Weights of a small self-supervised image encoder: batches of 128.
Rows from block 2 of a small self-supervised image encoder, named by matrix and row number. Rows with one number belong to one channel. Each number is 128 + 32 x the weight over its row's rms, rounded and kept within 0 to 255. All counts start at 0.
After each channel's rows are labels from the 100 images, of 14976, where the channel reaches its highest value: "patch colour" is the nearest of a few named colours to the mean colour under the peak. Only what is clearly more common there than usual is listed. The data: photos of arthropod specimens (BIOSCAN-5M).
# convs0: first 3x3 conv (model.blocks.2.convs.0.weight, 96x96x3x3, standardized in use, each kernel summed), inputs 0-47
# convs1: second 3x3 conv (model.blocks.2.convs.1.weight, 96x96x3x3, standardized in use, transposed, each kernel summed), outputs 0-47

convs0.11 [156 128  94 138  87 124  86  75 122 118 154 105 146  90 189 185 148  61 142 152 127 110 128  57  61 150 120 164 173  91 135  90 140 139 117 122  59 112  95 128 168 127  81 116 166  95 138 112]
convs1.11 [148 109 197 147 195 131 149 118 132 145 152 115 143 111 196 124  87 112 102 129 138 167 102 128 177 129 118 139 123 124 187 164 101 160 102 152 157 115 129 225 138 166 137 136 135 169 161 103]
patch colour: grey; brown

convs0.89 [124 133 107 178  53 127 115 100  96 134 113 151 146  97 146 131 104 125 195  91 141 139 142  83 151 117 110 143  93  90  49 103 132 125 173 126 136 179  71  87 130  89 144 121  88 106 113 169]
convs1.89 [146 117 116 118 115 149 124 194 137 115 165 164  53 112 113 102 158 205 116 153 120 141 134 164 164 108 138 123 186 155 137 154 115 115  63 204 158 121 157 196 125 114 141 160 135 145 118 158]
patch colour: brown; black

convs0.52 [183 163 134 108 139 162 146 100 163 119  93 109 120 152 138 140 220 100 137  88 160  81 101 148 165  63 134 173 151 179 158  60 103  83  48 138 137 105 115 106 160  79 111 166 132 144  59 129]
convs1.52 [ 82 184 154 129 139 168  98  78 136 132 135 135 153 134 126 141 160 138  66 125  49 148 168 179 140 133 158 104 148 101 105 111 133 217  88 145 129 105  73 159 139 155 141 141 105 111 136 141]
patch colour: white

convs0.4 [ 93 132  83 179 108 116 146  60  98  95 156 145 125 128 125 134 150 132 111 131 121 169  93 106  64  92 153 149 117 103  84  80  75 111  84 144 158 105 117 188 148 125 129  80 209 106 153  70]
convs1.4 [ 93  69 156 170 171 194 151 106 145 152 185 181 154 106 108  60 135 146 183  88 187  77 161 118 124 146 109 116 120 142 154 157 158 153 155 101 138 130 126 111 151  93 119 124 102 103  71  94]
patch colour: white

convs0.90 [162 168 135 102 148 146 103 147 153 150 139 108 186 102 181  96 134 148 161  87 129 135 166  92 156 121  73  91 138 106  97  22  88 120 121 126 107 180 176 109 130  77 104 126 199 147 125 149]
convs1.90 [139 108 173 145 134 114 128 155  60 126  89  63 111  89 216 159 149 182 115 124  92 109 197  96 157 109 149 116 152 116 133 149 114 150 134 208 117 127 109 169 126 131 155 134 104 108 101 140]
patch colour: white

convs0.44 [147 161 134 147 147 148 107 133 152 140 144 113 193  83 175  80 160 115 118 123 153 175 165 151 161  92 158 105 133 181  89  64 151 117 119 172 151 154 147 141 194  47 120 118 133 171  72 129]
convs1.44 [ 96 127 150 146 102  87 146 155 161 118  91  90 108  79  91 155 148 121 170 137  69  93 173 111 121 174 127  86 109  92 179 103  70 195 138 154  96 110 144  55 124 124 108 127 135 158 137 165]
patch colour: white

convs0.24 [119 134  98 207 115 179 159 129 137 103 155  77 156 166 121 128 145  99 154 113 163 167 136 154 104 145 142 187 167 164 131  99  72 121 146 166 151 123 161 119  96 207  81 173 121 138  82 101]
convs1.24 [156 115 130 124 124 158 126 113 103  87  74  85 153 134 125 153 114 149 196 142  65 146 186 123 138 129 109 108 140 121 166 125 146  93 169 187 115 131  82 109 152 111 101 155 185 150 121 115]
patch colour: grey

convs0.0 [114 172 118 117 129 162 130 107 111 102  47  92  72  69  74  74 119 107 119  98 150 134 140 140 103 118 132 150 105 134 103  64 177  76 128 169 141 153 142 144 162 102 147 140 158 128 132 141]
convs1.0 [164 163 113 153 146 165 131 128 175 181 121 101 141 169  70 126 123 173 108 104 179 152 138 169 114 206 172 134 141 159 127 111 231 131 150 107 105 108 173 146 143 187 109 126 127 101 122 122]
patch colour: white

convs0.6 [191 130 197 172 150 105 123 187 133 141 163 129  91 128 176 156  69 107  73 118  81 164 126 106 148 148 124 125 160  97  79 120 110  74  99 209 166 140 104 173  78 101 149 132 191 102 121 168]
convs1.6 [101 113 150 122  93  98 168 121 126  95 118 160 126 110 123 130 131 101 100 125 152 119 166  78 115 136 108 125 148 124 147 193 177 136 212  65 158 128 187 122 121  90 147 127 213 102  88 153]
patch colour: white

convs0.50 [195 133 126 122 121 149 163 135 126 133 151 112 178 124 168 117 150 135 125 198 118 155 119 171 105 115 191 122 151 139 110  61 172 131  63 147 138 138 116 112 168  54 162 131 153  66 102 128]
convs1.50 [100 187  82 207 124 121 138  92 141 126 136 124 238 106 154  58 145 141 185 147 181 116 120 142 105 132 107 123 106 104 162 162 176 112 111 115 146 116  63 169 115 133 123 117 105  92 123 139]
patch colour: pink

convs0.66 [162 128  49  95 103 162 127 169 164 144  84  78 125 154 139 130 129 107 157 111 180 100 153 104 133 139 150 149 146 175 115 118  95 170  96 105 103 119 153 133 189 103 133 158 194 123 157 150]
convs1.66 [148 174 141 134 138 132 121  75  44  84  92 145 109 108 174 169 152 156 107 161  84 156 110 122 155  73  85 160 152 143  73 109 133  89 129 185 135 135  99 174 200 100  83 144 120 144 151  61]
patch colour: white

convs0.45 [125 132 118 129 111 117 156 137 103  71 173 134 161 158 131 125 158 116 166 125 113 129 157  69 126 108 133 140 192 148  94 137 149 132 145 132 192  87 128 153  77 125 142 171 121 103 167  15]
convs1.45 [ 95 103 117 160 167 142 149 120 115 179  90 125 131 156  88 155 182  85 176 183 107 171 151 126 138 152 124 155 161 195 112 123 130 147 133 160 135  73 156 117  17  69 140 164 139  92  97 132]
patch colour: brown; black

convs0.43 [141 152 127 142 135 121 163 126 152  88 129  91 107 125  79 109 149 137  77 107 136 154 111 132 126 154 123 123 154 184 105 105  95  67 199 207 140  94 134  91 106 133 125 207  99  56  79  85]
convs1.43 [100 100 143 119  90 112 122 132 188 110 174 172 169 132 149  91 129 172 172 105  61 133 168 106 137 134 159 104 163  91  83 145 108 183  91  77  93 131 169 115 172  97 105 144 127 137 117  92]
patch colour: white

convs0.78 [149 142 106 158 117 104 154  91 149 165 151 132 165  88 192 135 120  78 165 105 138 157 107  70 115 111  75 145 106 184 151  96 150 142 134 188 133 171 146 144 125  63 163 126 114 150 100 118]
convs1.78 [131 131 121 113 169 163 192 118 147 114 168 118 132 128 181 137 121 135 148  93 214 138 185 174 132 165 123 152 186 131 212 148 164  99 199  98 153 131 200 159 159 164 146 104 154 121 160 108]
patch colour: white

convs0.75 [114  54 144 166 145  55  95 160 152  90 100 101 157 105 140 176  63 179 127 103 133  74 177  99 125 120 154  94 119 148 140 139 127 137 190 137 103 131 138  81 131 126 147 101  78  85 139 103]
convs1.75 [122 103 190  37 116  98 138  86 130  80 100 106 119  94 106  80 122  89 127  82 110 105  94 116 124 103  99 106 130 102 105  77  93 155 117 170  98 124 111  71 108  82 180 113 109 130  87 103]
patch colour: white

convs0.49 [152 175 124  91 121 121 142 103 124 140 105 138 187 179 135 136 143  81 150 146 131 127 151  84 168  71 146 150 136  90 103  51 128 154 104 132 123 170 176 155 114  80 151 102 166 151 104 116]
convs1.49 [129  95  78 107 167 102 115 127 152  99 156  89 143 100 109 159 116  93 174 110 104  96 118 111 142  66 136 111 125  77 123 116 112 199 130  80 110  77 123 131 155  68 107 176 100 165 113  97]
patch colour: white

convs0.16 [110 192 156 177 139 100 141 152 116 185 105 150 115 132 174  96  91  94 145 100 156 149 143 147 159 103  59  78 127 124  94 134 139 117 157  55 158 168 134 140 150 151 120  51 213 120 177 114]
convs1.16 [138 122 110 159 184 112 148 143 126  77 110  66 130 124 143 150 156 129 145 116 164 118 116 115 102 189  89 206  42 139 113  71 106 123 142 155 108  92 111 118 116 160  80 119 115 144  97 156]
patch colour: white

convs0.88 [200 127 156  66 140 165 114 204 190 169 119 117 166 141 168 164 141  94 150 154 104 199 103  91 123  99 132 157 118 151 128 127  97 126 113  98  42 160 169 161 160 171 155 150 166 114 121 131]
convs1.88 [106 119 123 159 154 127 182 200 150 185 152 128 125 138 156 146 165  37 182 149 100 138  86 143 125  76  82 146 125 162 139 162 158 107  79 171 120 115 133 157 176 135 128  98 104 120 102 143]
patch colour: white

convs0.74 [157  82  93 177 112 122 140 121 152  75 121 157 114 115 168 127 181 162 148  94 145 101  85 167 109 120 111  87 151  91 159  83 125 143 138 135 175 160 121 159  73 149  83 129 203 121 109 143]
convs1.74 [134 142 105 106 145 158  92 124 122 137 104 114 182  68 160 126  98 113 166  90 120 152 140  75 115 114 168  96  74 121 178 106  88 121  69 143 129 168 148 192 205  85  97  63 123 118 149 171]
patch colour: brown; grey

convs0.55 [ 71 157 129 142  99 110 109 160 166 112  37 156  65 138 110 112 134  83 119 165 159 122 113 177 133 150 147 143 102  84 138  96 184 163 115 131 148 130 110 132  96  75 174 129 176 149 158 138]
convs1.55 [118  93  87  95 121 143 136  69 126 121 129 162  29 122 113 161  95 184 125 103 111 163 128 159 130  91 146 165 139 116 113 129 152 136  89  79  55 179 124 125 132 110 132 143 102 155 124 164]
patch colour: brown; grey

convs0.77 [142 117 130 160 148 149 172 117 136 195 106 154 131 130 185 122 178 125 203 127  83 134 101 131  76 121  98 104  87 156 114 107 153 140 120 150  88 151 131 142 135 125 111 138 188 172 138 145]
convs1.77 [122 137  75 177 182 142 165 132  62 148  95  77 131  61 114 143 102 120 118 178 148 113 133  40 159 122 138 179 161 128 151 113 126 129 159 109 175 144 150 152 133  90 100 152 162  96 104 168]
patch colour: white

convs0.61 [ 98 106 112 193 208 160  77 118 156 105 104 166 113  70  99 157  84 140 138 125 164 135 100 101 121 161 127 115 100 143 123 116 160 119 146 143 153 161  89  86 107  88 123 110  91 106  69 148]
convs1.61 [133 119 150 107  98  89 114 116 108  91 119 114 137 181  93 111 119 132 125 139 128 116 128 164  44  48  39 135 150 129  93 154 103 111  83  99 106  94 117 107 130  26 170 128 123 200 100 102]
patch colour: brown