{
  "dataset": "photos of arthropod specimens (BIOSCAN-5M)",
  "optimizer": "soap",
  "steps": 12200,
  "epochs": 16.0,
  "final_lr_fraction": 0.01
}
Rows from block 2 of a small self-supervised image encoder, named by matrix and row number. Rows with one number belong to one channel. Each number is 128 + 24 x the weight over its row's rms, rounded and kept within 0 to 255. All counts start at 0. Numbers have three digits each.
Before each channel's rows are labels from the 100 images, of 14976, where the channel reaches its highest value: "colour at peak" is the nearest of a few named colours to the mean colour under the peak. Only what is clearly more common there than usual is listed. The data: photos of arthropod specimens (BIOSCAN-5M). In brackets: how many of the 100.
# convs0: first 3x3 conv (model.blocks.2.convs.0.weight, 96x96x3x3, standardized in use, each kernel summed), inputs 48-95
# convs1: second 3x3 conv (model.blocks.2.convs.1.weight, 96x96x3x3, standardized in use, transposed, each kernel summed), outputs 48-95

colour at peak: grey (54); brown (34)
convs0.54:148154155159144133133093140153129139139153147126124088110140148140079112147087098153096138115087131128110128093123140126142127128083097114123174
convs1.54:082137144167110122122098110135131111157109131113151128095165140097139074153101105130108108134131135089148165093146125116101118174120100157097148

colour at peak: pink (85)
convs0.50:140176084112090113128118116152139120083160112105126125089125094158129113150090125150146096143149145146125150114121112084130131171128161138103144
convs1.50:169143137156130115149153128145139140182132116141111123116147095156126160109081144148129126115125144178129138098159133130134154161122141120110169

colour at peak: black (51); brown (48)
convs0.62:121171140114114147101158110086141066121095104147098113078131100176137102113098107125128145069130122148163132169135109167151157119135119117148149
convs1.62:117107152133149145100053106147126106148115136119166137131170164111137107135155141059124103176120105109150144142164111158140128128111157170176132

colour at peak: white (61)
convs0.88:142127141156128135146144148115106115113130139096112124113124103130094111120149115084161121152117108106099057157125124120150152115123122138110094
convs1.88:130125120098136129131143147123121124169127103081147146150144124130166149106165111120201123162165141145115119130137109107167141148134076144127114

colour at peak: white (69)
convs0.30:162113151118085115103146131145103129106142121126113143132140137160087130172197163098160161098135147140134123117127155138125142157135146130125154
convs1.30:120144120103131158144158128139080156128104126146126154152127151147133144146148097133120152142091168125169084137093095139111130104105122103119095

colour at peak: grey (30)
convs0.7:149122117157131128147110135109168124118118155160175137125151113119175085148073156165110096112162150098139110139131150099134112088123152137120136
convs1.7:117100102126152119113114132129158099102120131130132133106105077118117113184123126114131102162085152123153123116118110155135110117097135082111129

colour at peak: brown (39)
convs0.1:101165116086120143104109141138111114177120134128104129146119178149154162106095149147117122126111139134126112154137155144126117151112150172133113
convs1.1:141118092153080150092097093128123095105151082154169175139129134127125123126121117151094147108116114116183143110144134146113148115164115131146094

colour at peak: white (62)
convs0.75:081123144153119065139141096143148113120136135128115118162126119151133096149113136132138144113093096161182128148122121150150154159140155161158134
convs1.75:112099101088108195109106119145115110120123143147127105116113086095132145108159124131105124085141090122114132113124154115131156089123112137176122

colour at peak: white (69)
convs0.4:138127098088127136131093125157119115129110126127119170141133147142143148112185131163127131143154105170111135120114202124115120147159118129121150
convs1.4:139130145168097066132121140156147116104126134133148121096135143135145148127103112157144129121110106154144117087125141105116142157089122116063108

colour at peak: grey (32)
convs0.36:120130090106142137108155090138140102113107087052172121124118099141145176126100137101127107111104167092123121098133103133122110116141119132170122
convs1.36:120180092094161143149142103095122143133132127127104122157114159106110113135132119138086067129117122104165085131112096138113160155143107123111112

colour at peak: white (96)
convs0.6:144130176089159128147149105139131109117132154115120121105137155129115121116088106138145135137098090148137134103119144122142155095090144143122114
convs1.6:086126130141124076126117191115126116145140096147162112113137107133105112091120109158163118109107149154143141158164115124122130150153110116149182

colour at peak: white (77)
convs0.8:114122158100123151074121111161174103179110148114120131098145146114118164159172141132139123138118152121124113138151135102139141129099138109114153
convs1.8:129157120146124101126120140132128172125096119136185154155114138138113117142121150107160132161100113135110123118099125165116143154107078124127141

colour at peak: white (63)
convs0.38:166121105131114128170118121110139151129135205144114157153092139125095172136132127127119156121099141162135089164139157144142124095129148138134098
convs1.38:150104076132092153140125132146084105126154097102120110142100130115123106101161090098122117122092133084085118139098106148133169150077145136122086

colour at peak: brown (52); black (30)
convs0.89:125151117160165115138154146131146103179107155148151120117130125133148114136158127111108201117142114128168142126132130133183106072157108129112136
convs1.89:118134145126084134119124133122111160122133162100114158150147126084125131170134129097134094120119131139147196148148128107112084101121165099095107

colour at peak: white (66)
convs0.66:110103139153104155134167102174078116132163100118121133092123102118115115128074172158107166176111113161099124113121127139153129135112133130113096
convs1.66:114119142119163129099140161158116146113119167136165101145124129138103128099107160133146145153118113121130124114096131149151138090126171155142165

colour at peak: white (84)
convs0.90:140112135114113129146163125109126118126133131130133131169097113123153127147118161129151184138113111103115103132090178105154153077151150122160134
convs1.90:110117102116110151123138180073105092135137118126137123162134095122145118142187086125119149154133102108097122133091137128101115151115101166136134

colour at peak: grey (45); brown (41)
convs0.56:165135116099142123154101141147163114104155135153142113176142110128133077110145097124131145107119114067167138092148071138099096180107115166115115
convs1.56:142097125122149092121127099155137115129113126097121153098174084118116101152123127080124131128100142102141097105114148154098134134141177128174128

colour at peak: grey (54); brown (41)
convs0.59:114183139071120103099136136108115099102114139099127149084143101121119160129106142115172121117132161127120107145164068170149139130115119092113150
convs1.59:154124131106096138144175101167116131136120083087101108131188137104132107109130103139145149151133105142145094118145123110155103107126119194168106

colour at peak: white (60)
convs0.77:128094155090081100103069133128094088112131079128112115143135105132128137076152172137128153118153117164143137156124114101143111155151117080138143
convs1.77:115150141129132121133103171092093120125112091124162129138102154180110119098105092143159140110113119154098108153137115119115141153136154139184132

colour at peak: white (66)
convs0.52:156118105142129144153132141120119079112143143089159136141119141125162103116132122152133158135147120129124127132092152107131116148109176122163121
convs1.52:129102124116122157104130139108137104107104115187171086113143137192121171117153122115128156102116143128133116146128109100123078096113136106161128

colour at peak: grey (42)
convs0.13:153139092124132118119133152079132105152130134121141129118134106155124149107137103161156158158093137109146154112089119120175112128141167107140062
convs1.13:147150113144128130136131138104088175112162147130122109162141103122158170119113087109139108118159103193124126097131102124129126104145147105124123

colour at peak: white (66)
convs0.44:113135094087078136123130123131125096112099145079131090110117129131121085114147161157144144143121137176110140171106118132129111119130159125156126
convs1.44:158142098103141155137168119090110119137073137139165124106121142146134130124134141136123141127114127144088062147067120090143143143146121141134143

colour at peak: white (62)
convs0.78:160131105127155098095138148153121103106102133157110165110120118131124093138111158138153139129144167143155102131082092113146162110189141092134168
convs1.78:137156128147148072142168158144132162142152118160129137130119128133151113120131138135145131095097123131129138175153124089125158134118132149158139

colour at peak: grey (76)
convs0.26:120154129123131158138129116138153162122147158173176152134128135100137115110113096141102136129113144143112120142162166148126131105103117121122115
convs1.26:148120153169136135159081144156140121113110154213154122106160132098096159162078123064121105168147151111155128147113111144141103133128151138091175

colour at peak: brown (67)
convs0.81:116160119112196129117153113126082144142063110096159122113147113112139118150092109111132162090086105106150182074113106153121125106111115116113137
convs1.81:102154102141081139167123120164098123129144116159137150110068124078121121129128122128109136126089125134068137085144140135132119143149110176148094

colour at peak: brown (49); black (40)
convs0.45:123130129107142126140142092155132099134075187149119132147123139136115084135128122148105130136136132067116175114159139113114097104118099167111101
convs1.45:118175175107146122133137154137145128143137142131169149133159107111141132115136117145114143158073166112115110139108135139116139122098103121115172

colour at peak: brown (48); grey (41)
convs0.42:113099138145136113100128116125118165157105144137114107137120109118107179191113144116104128139131106109122102101133114140169104107142120131128131
convs1.42:146145073109129134121180126090097108142121089149158139130130160136110127125142085089094122134125134086063132139122140093138125144107113143118110

colour at peak: white (93)
convs0.16:120143110133096136135097144122110149110151158117094164124090126102082143118102134143118120123137130134136101135107126110117171156118175159131160
convs1.16:124112086127130167113115144158116099125116054137140138090067148142106118119139144132125159124098144138087126109131135105152143140130084136133167

colour at peak: brown (52)
convs0.37:144168115142141125086125127138126120116115118115110166135129139158162149138140158108111129140149118098152150122143128133145118115155132104129095
convs1.37:124122115149124120122122114135136087173108132148116156150095132163152152115138139111090065128141086103131110140131095109130127105122130148147126

colour at peak: white (99)
convs0.43:174151113118118127129137160133126128090068139184135093125088148144138124118100121130124151137135149134134145129112131166149163106139129145116092
convs1.43:128145141125137171120131162142156099113149185140102103117160179150122125152156162126138126115145127132160126164113107119159164113149182133106147

colour at peak: brown (60); grey (33)
convs0.74:091135119108139087137130155138121150105099105137145110077079152117130168110101158144147157104112131137192161096105095144137133132098123143135121
convs1.74:116123111134137163145149154160146145112095111109106162124089136124117100114157124135119085136095152165077170151133103134141134146124152137127137

colour at peak: brown (48); grey (47)
convs0.55:147117150140150100137094136171121121170110120174073107118175133152132152091143108099119179120125146127090119134102130134127124136147163151148121
convs1.55:141139115102097168129112093100100136140098135141135135133160139122110119068089123082139106117140117102086116106138099114120131099123104134102061

colour at peak: grey (30)
convs0.76:089128123133118097115110165158157106131131088096165151165157140142093137125107099113115139129175096107116136176128119086111118113156139140154161
convs1.76:111172111129104137137118127153134113138185164101168141129110138149137123152113199121084146128133155144157116147133119117125109149130122120134152

colour at peak: white (85)
convs0.49:140094126105127135103138119099140060129083147137095106129095119176138110178119183162148167149120142142126108118104142131150112132162152126159131
convs1.49:121114090115115111110101121121112099150154119099191106172095134112083123115135107123113107150113117123136093137114161089127111151095088131130075

colour at peak: brown (60)
convs0.61:116152104085148134118176125101115140161079129163129137161114120116128115139117102119135188123120130096151169128163100128166091112146107155103115
convs1.61:122069129120066122099141117132101119131126111143102134089135142152147143108166146097109120109137105124124117111117151121110133117145148122119100