python train.py --arch="wide_resnet" --model="self-supervised image encoder" --dataset="photos of arthropod specimens (BIOSCAN-5M)" --train_examples=97500 --image_size=48 --crop_scale_min=0.2 --horizontal_flip=true --translate=0.12 --rotation_deg=10 --color_jitter=0.4 --method="moco_v3" --norm="groupnorm" --activation="gelu" --weight_standardization=true --depths=[3, 3, 3] --kernel_size=3 --stem="deep" --avg_pool_shortcut=false --widths=[96, 144, 208] --projector_hidden=1024 --projector_out=128 --projector_hidden_layers=1 --temperature=0.3 --target_momentum=0.996 --init="kaiming_normal" --residual_init="none" --optimizer="soap" --beta2=0.99 --lr=0.0017 --beta1=0.95 --shampoo_beta=0.95 --eps=1e-08 --precondition_frequency=25 --max_precond_dim=512 --merge_dims=true --one_sided=false --adamw_lr_other_params=0.0023 --grad_clip=1.0 --ema_decay=0.99 --steps=12200 --batch_size=128 --epochs=16.0 --lr_schedule="wsd" --decay_fraction=0.3 --final_lr_fraction=0.01 --warmup_steps=1220 --weight_decay=0.08 --adamw_weight_decay_other_params=0.01
Rows from block 4 of a small self-supervised image encoder, named by matrix and row number. Rows with one number belong to one channel. Each number is 128 + 32 x the weight over its row's rms, rounded and kept within 0 to 255. All counts start at 0. Numbers have three digits each.
After each channel's rows are labels from the 100 images, of 14976, where the channel reaches its highest value: "responds to" is what is common among them. Only what is clearly more common there than usual is listed. The data: photos of arthropod specimens (BIOSCAN-5M).
# convs0: first 3x3 conv (model.blocks.4.convs.0.weight, 144x144x3x3, standardized in use, each kernel summed), inputs 0-71
# convs1: second 3x3 conv (model.blocks.4.convs.1.weight, 144x144x3x3, standardized in use, transposed, each kernel summed), outputs 0-71

convs0.77:134118153141078106111147091123156127097089125108124134135195119164105158103138139119092132147126179149114114109106148124099140145150096144115079058115139086105127156093089082146112093187103112211090118156155129110127
convs1.77:128158148153164122175152163160155115092145145133165170113156160126134122128107121109120130052144099172156083133186144090221156136109056164122165112139125168142076127169164150060087130146113177115164163154119109129097
responds to: order Hymenoptera

convs0.48:128130124128107157080108130157121080092119110144130136123127135149135174090213127055133129137116129160154083107123072081131099132217182192190110168096149124133177060145136123107067122179118113141121164099125124124172
convs1.48:169089165125137045171106168130113146132119099135152134072156088146119092125141173110131139165153151110068147122233117185020103096100102093128140095139135117116116155072124112112143173082116140114096116153131165175125
responds to: order Coleoptera

convs0.101:152142117166166161117202052165139113115130150186178122059144134130138149108088146114141130104098090130085157143177164124144130132094123125109112132102128123122066097140121101166109120106110203112112110098131110087071
convs1.101:125146126088142106163104199061090112108159126137150118120149124119143150132083096125158176154137108168076140106134198125129111042063175113094147099137149137132100112082157092084166165180136094098112166130142089085095
responds to: order Hymenoptera

convs0.122:111054156176134157138105143143083100132054124102127141104113141133088116130131143027107185141135168146125137143137145059116125182106144104121182127077150094149107063101129073112159114105071152179152139138078101103167
convs1.122:173142129098101179159182150136157124162186174150158157178123161164143103094130129180129103111167176120138163102101134140110140113147103146132153131191146166141184137141015166160126151146140081129139157158130126104139
responds to: order Hymenoptera

convs0.136:161130166166095164149088117210129165161104157094158141087192059131153110116164136157165096093134073165113147069128112135087067163131120149131104149108112098102137093105126147157085101107150130122142129129174104186105
convs1.136:115088104128120086115112070089125118075125092133085152116125156138116110118130127084066110123131092086152092142098034081153024135203122051153183125135125141121122114118085143111151080174099096129108133105136048172094
responds to: order Coleoptera

convs0.141:119136099098135122094106132158164114116117126123079163128150130117094149145157125097089131083135156150168125146129094135134078119112096123110154082115122155118116183132162088197099110183106146157123156128126137170114
convs1.141:112103133174147081147141134150107147119162148117080128067080153110139147149092148133145136141141113157141109145095148094107118100144059119062149084119053152099101140172193164135128076091169107064149138105101153141118
responds to: class Arachnida

convs0.106:145140153132082137139122146122148108123131117109115092128144095193127104166088117167127109094161162102113121193130060117155175133102143103085132174171161103121142193141117144124199169062141133051144154159153153122150
convs1.106:095131142067174110100050147150087173149080056122082147142086136162133108178146063207120138104135093121112172154136095108117114133125191163056123188128152160142102145116182117174127149154084133088194116102140203119159
responds to: order Hemiptera

convs0.98:110116155091156112156109165135099106135162141161099125088137104184106141120114069095138146098096113186100122165183181107127107146184134183125169158181181122165146097144160156158155140135116119149138087116153154148102
convs1.98:118120105105136168124116197082122106119144126079122115148089143096152131133143127182143105109136108162078145151089185147174164128058132096168125064109096101115111121174091113173104037170102092170086141115130086127137
responds to: order Hymenoptera

convs0.36:072111115057120151140108145147132154118141110095164122140142151134123114150149125117131119155136131108132151115086071163108130129125104105131160200240104097122119079119122084131146170110095165146138130174144160103130
convs1.36:122140120078095171160106107141132151087123115122162126168159120191151156174130098115160085103077141112149119117135117082168080140123119090119068111120055171113143090170134137136133181129115097131153191174182166221138
responds to: class Arachnida

convs0.87:125156132186104182127145092068066138126135147112127063123106090173121094161206153155129180129117161115129123147109110168163147178086146057072121171207136124099121188145128108171117140124125153140146114171166114128174
convs1.87:089216166164111156178118119135145123149119154136079172170165152135143113060051113128137099157152125186130088201097116040121125167105159100125148210096154083116139145201157119140175099174133095133096129175099128143183
responds to: order Hymenoptera

convs0.42:164162190160110177144193128056124112120059103133146125092124122151143102148129149128152139160086166092100104174112116147157126138081153126133242169120105116157154197178115126178200153128164145082114134109135143134135
convs1.42:109079126121180141118112140110161139119081133138100141106104177118163147107115138110145098183161186158119089132169136115150105160067167139104075119104075072078075124145175084104083119129125109116161138151148088149103
responds to: order Hymenoptera

convs0.111:136150123201134108138130132077056141133083135107155057106151166166119157080132137155153089126198159125113161139124081093149119146157103119114140115165122152159120141176116115177115155118070094142158140143084117077162
convs1.111:154110150066101126092092156130121127133113107138108170141171044221129136145139079098117119119134123131113040152162080131093089068106137132109172119114094190103081116079071089133120118130198084101148140150111136146132
responds to: order Hymenoptera

convs0.105:120145036094076115120122141103134167168108206119093089096136106152133098089059097162085120074139139096131167163159142137084201074149150080107149204141142162153143161128161131091120149154123183145135102143161101161100
convs1.105:157117146077077135127154117116156096169129118136128162142095143177128150146154076113143131119142133102101148126127196162160098108149102143094101131157122079172114131154102145114122134142200150126119200147150132096092
responds to: order Hymenoptera

convs0.73:116167135135157086100080182128150060103078135140118107186125129147101123118134086115090077126088130162142095112114146157163141128137113141104120121166215101115110109183144126163176187054122129103134165162129165031151
convs1.73:145119116182097156091114170080092122071170131129052136145130067099110116143086063154127117173132120207156154145111170124075157073128158192155156130083062127096169161087129111114122115116153150104084122140137150143198
responds to: order Hymenoptera

convs0.95:129119136070158170103148103135128071105134177142131185120176108128198103136115099150138045122167140134142171139102104127119191135164116169163112126108128116148093075117115132116109120071080138085144154111115138130161
convs1.95:107142121105115138090128103091143185113185163071103131123105154112163121119119177130133154120143133154155135116145113098075116128189152134152173146055112121112171080129113086185135146110194159061158112150000100201191
responds to: order Coleoptera; family Coccinellidae

convs0.60:122121154138121152107072156085149140118113126106102155179165114101122150173161108113134081087152050125119139103115108191174149174098178123122146151123189064162154144102061128167154133123100114168118190154163099177179
convs1.60:175100104153131159147093071096123130144166167152102108129102168197179194153189165106110119150150128124126142103131159081160116135118129145139150151103065145143118157143112135164184150136121147131120150079097192157158
responds to: order Hemiptera

convs0.8:118122158192162122115106109131061114123148143162126167125144106106190151174147100085131171142118146167137174120109206056187117162096184182159060188139112126126151136127181166105131111078165114117098141133112129126059
convs1.8:140150111111141145092152150096127184151105147119087079131119138134107099144182094112102118100174134121113105170202148133175154123167140097133116155146092134098165081055115132152137167183168083151136082169148158187145
responds to: order Coleoptera

convs0.28:125093158123170115078173156135143179097142181147125154110129111166155040139126144179145169132134137084107116086159084127132108089158121103090094158140137120148092115163132074097123097158115142174185154108072101089124
convs1.28:165167148087104151148085096130175099086130139113158077127173115144071103161096092099144100134117146124178096110127157184131130130142117084090127085130116110098114100170112121089163120124207125087139145165155092092093
responds to: order Hymenoptera

convs0.107:134166099079139101165146144116130110095091192109106147153173133137060128132136105135092102183133125120133077130080129139189126138140131145095135165158146176108118093146148121118123189105119107166138109127156171131139
convs1.107:110160144146147160157140115130137125083124180131096129146115102105153146122136081128110111150165163161149128173148111174142162178159090132147118103142110100129225150122125079120121079089097089149111114146111114036246
responds to: order Hymenoptera

convs0.5:153105142149172121134117094155122085116178109170137179150117129123110131114167179163101126131134125145188156115080165158183141151130098123114082139132155144130112136066094098170159085186106118158119091114136084092161
convs1.5:175132087140125111121087129155107137094112141118100139116079134081124135080127126098146065182157113107166106060062119066175139120113149118154109056131111057141111115140099163077125099093118143171115128102200151060102
responds to: order Hymenoptera

convs0.92:139134130110153139194162125093090175104145134105169115095150153121119097155136182108113078086139135164148150054080077101054182107153092162088126126110100121105138078130113181131165157146111145131219148106171133161170
convs1.92:134113104108130096081112138131162103167128185097172097172147072095115113126119150145098127171137117059154158143152108070126183167140126089120078224140142081128116091065105076128084155075151150079130147099160133041052
responds to: order Hymenoptera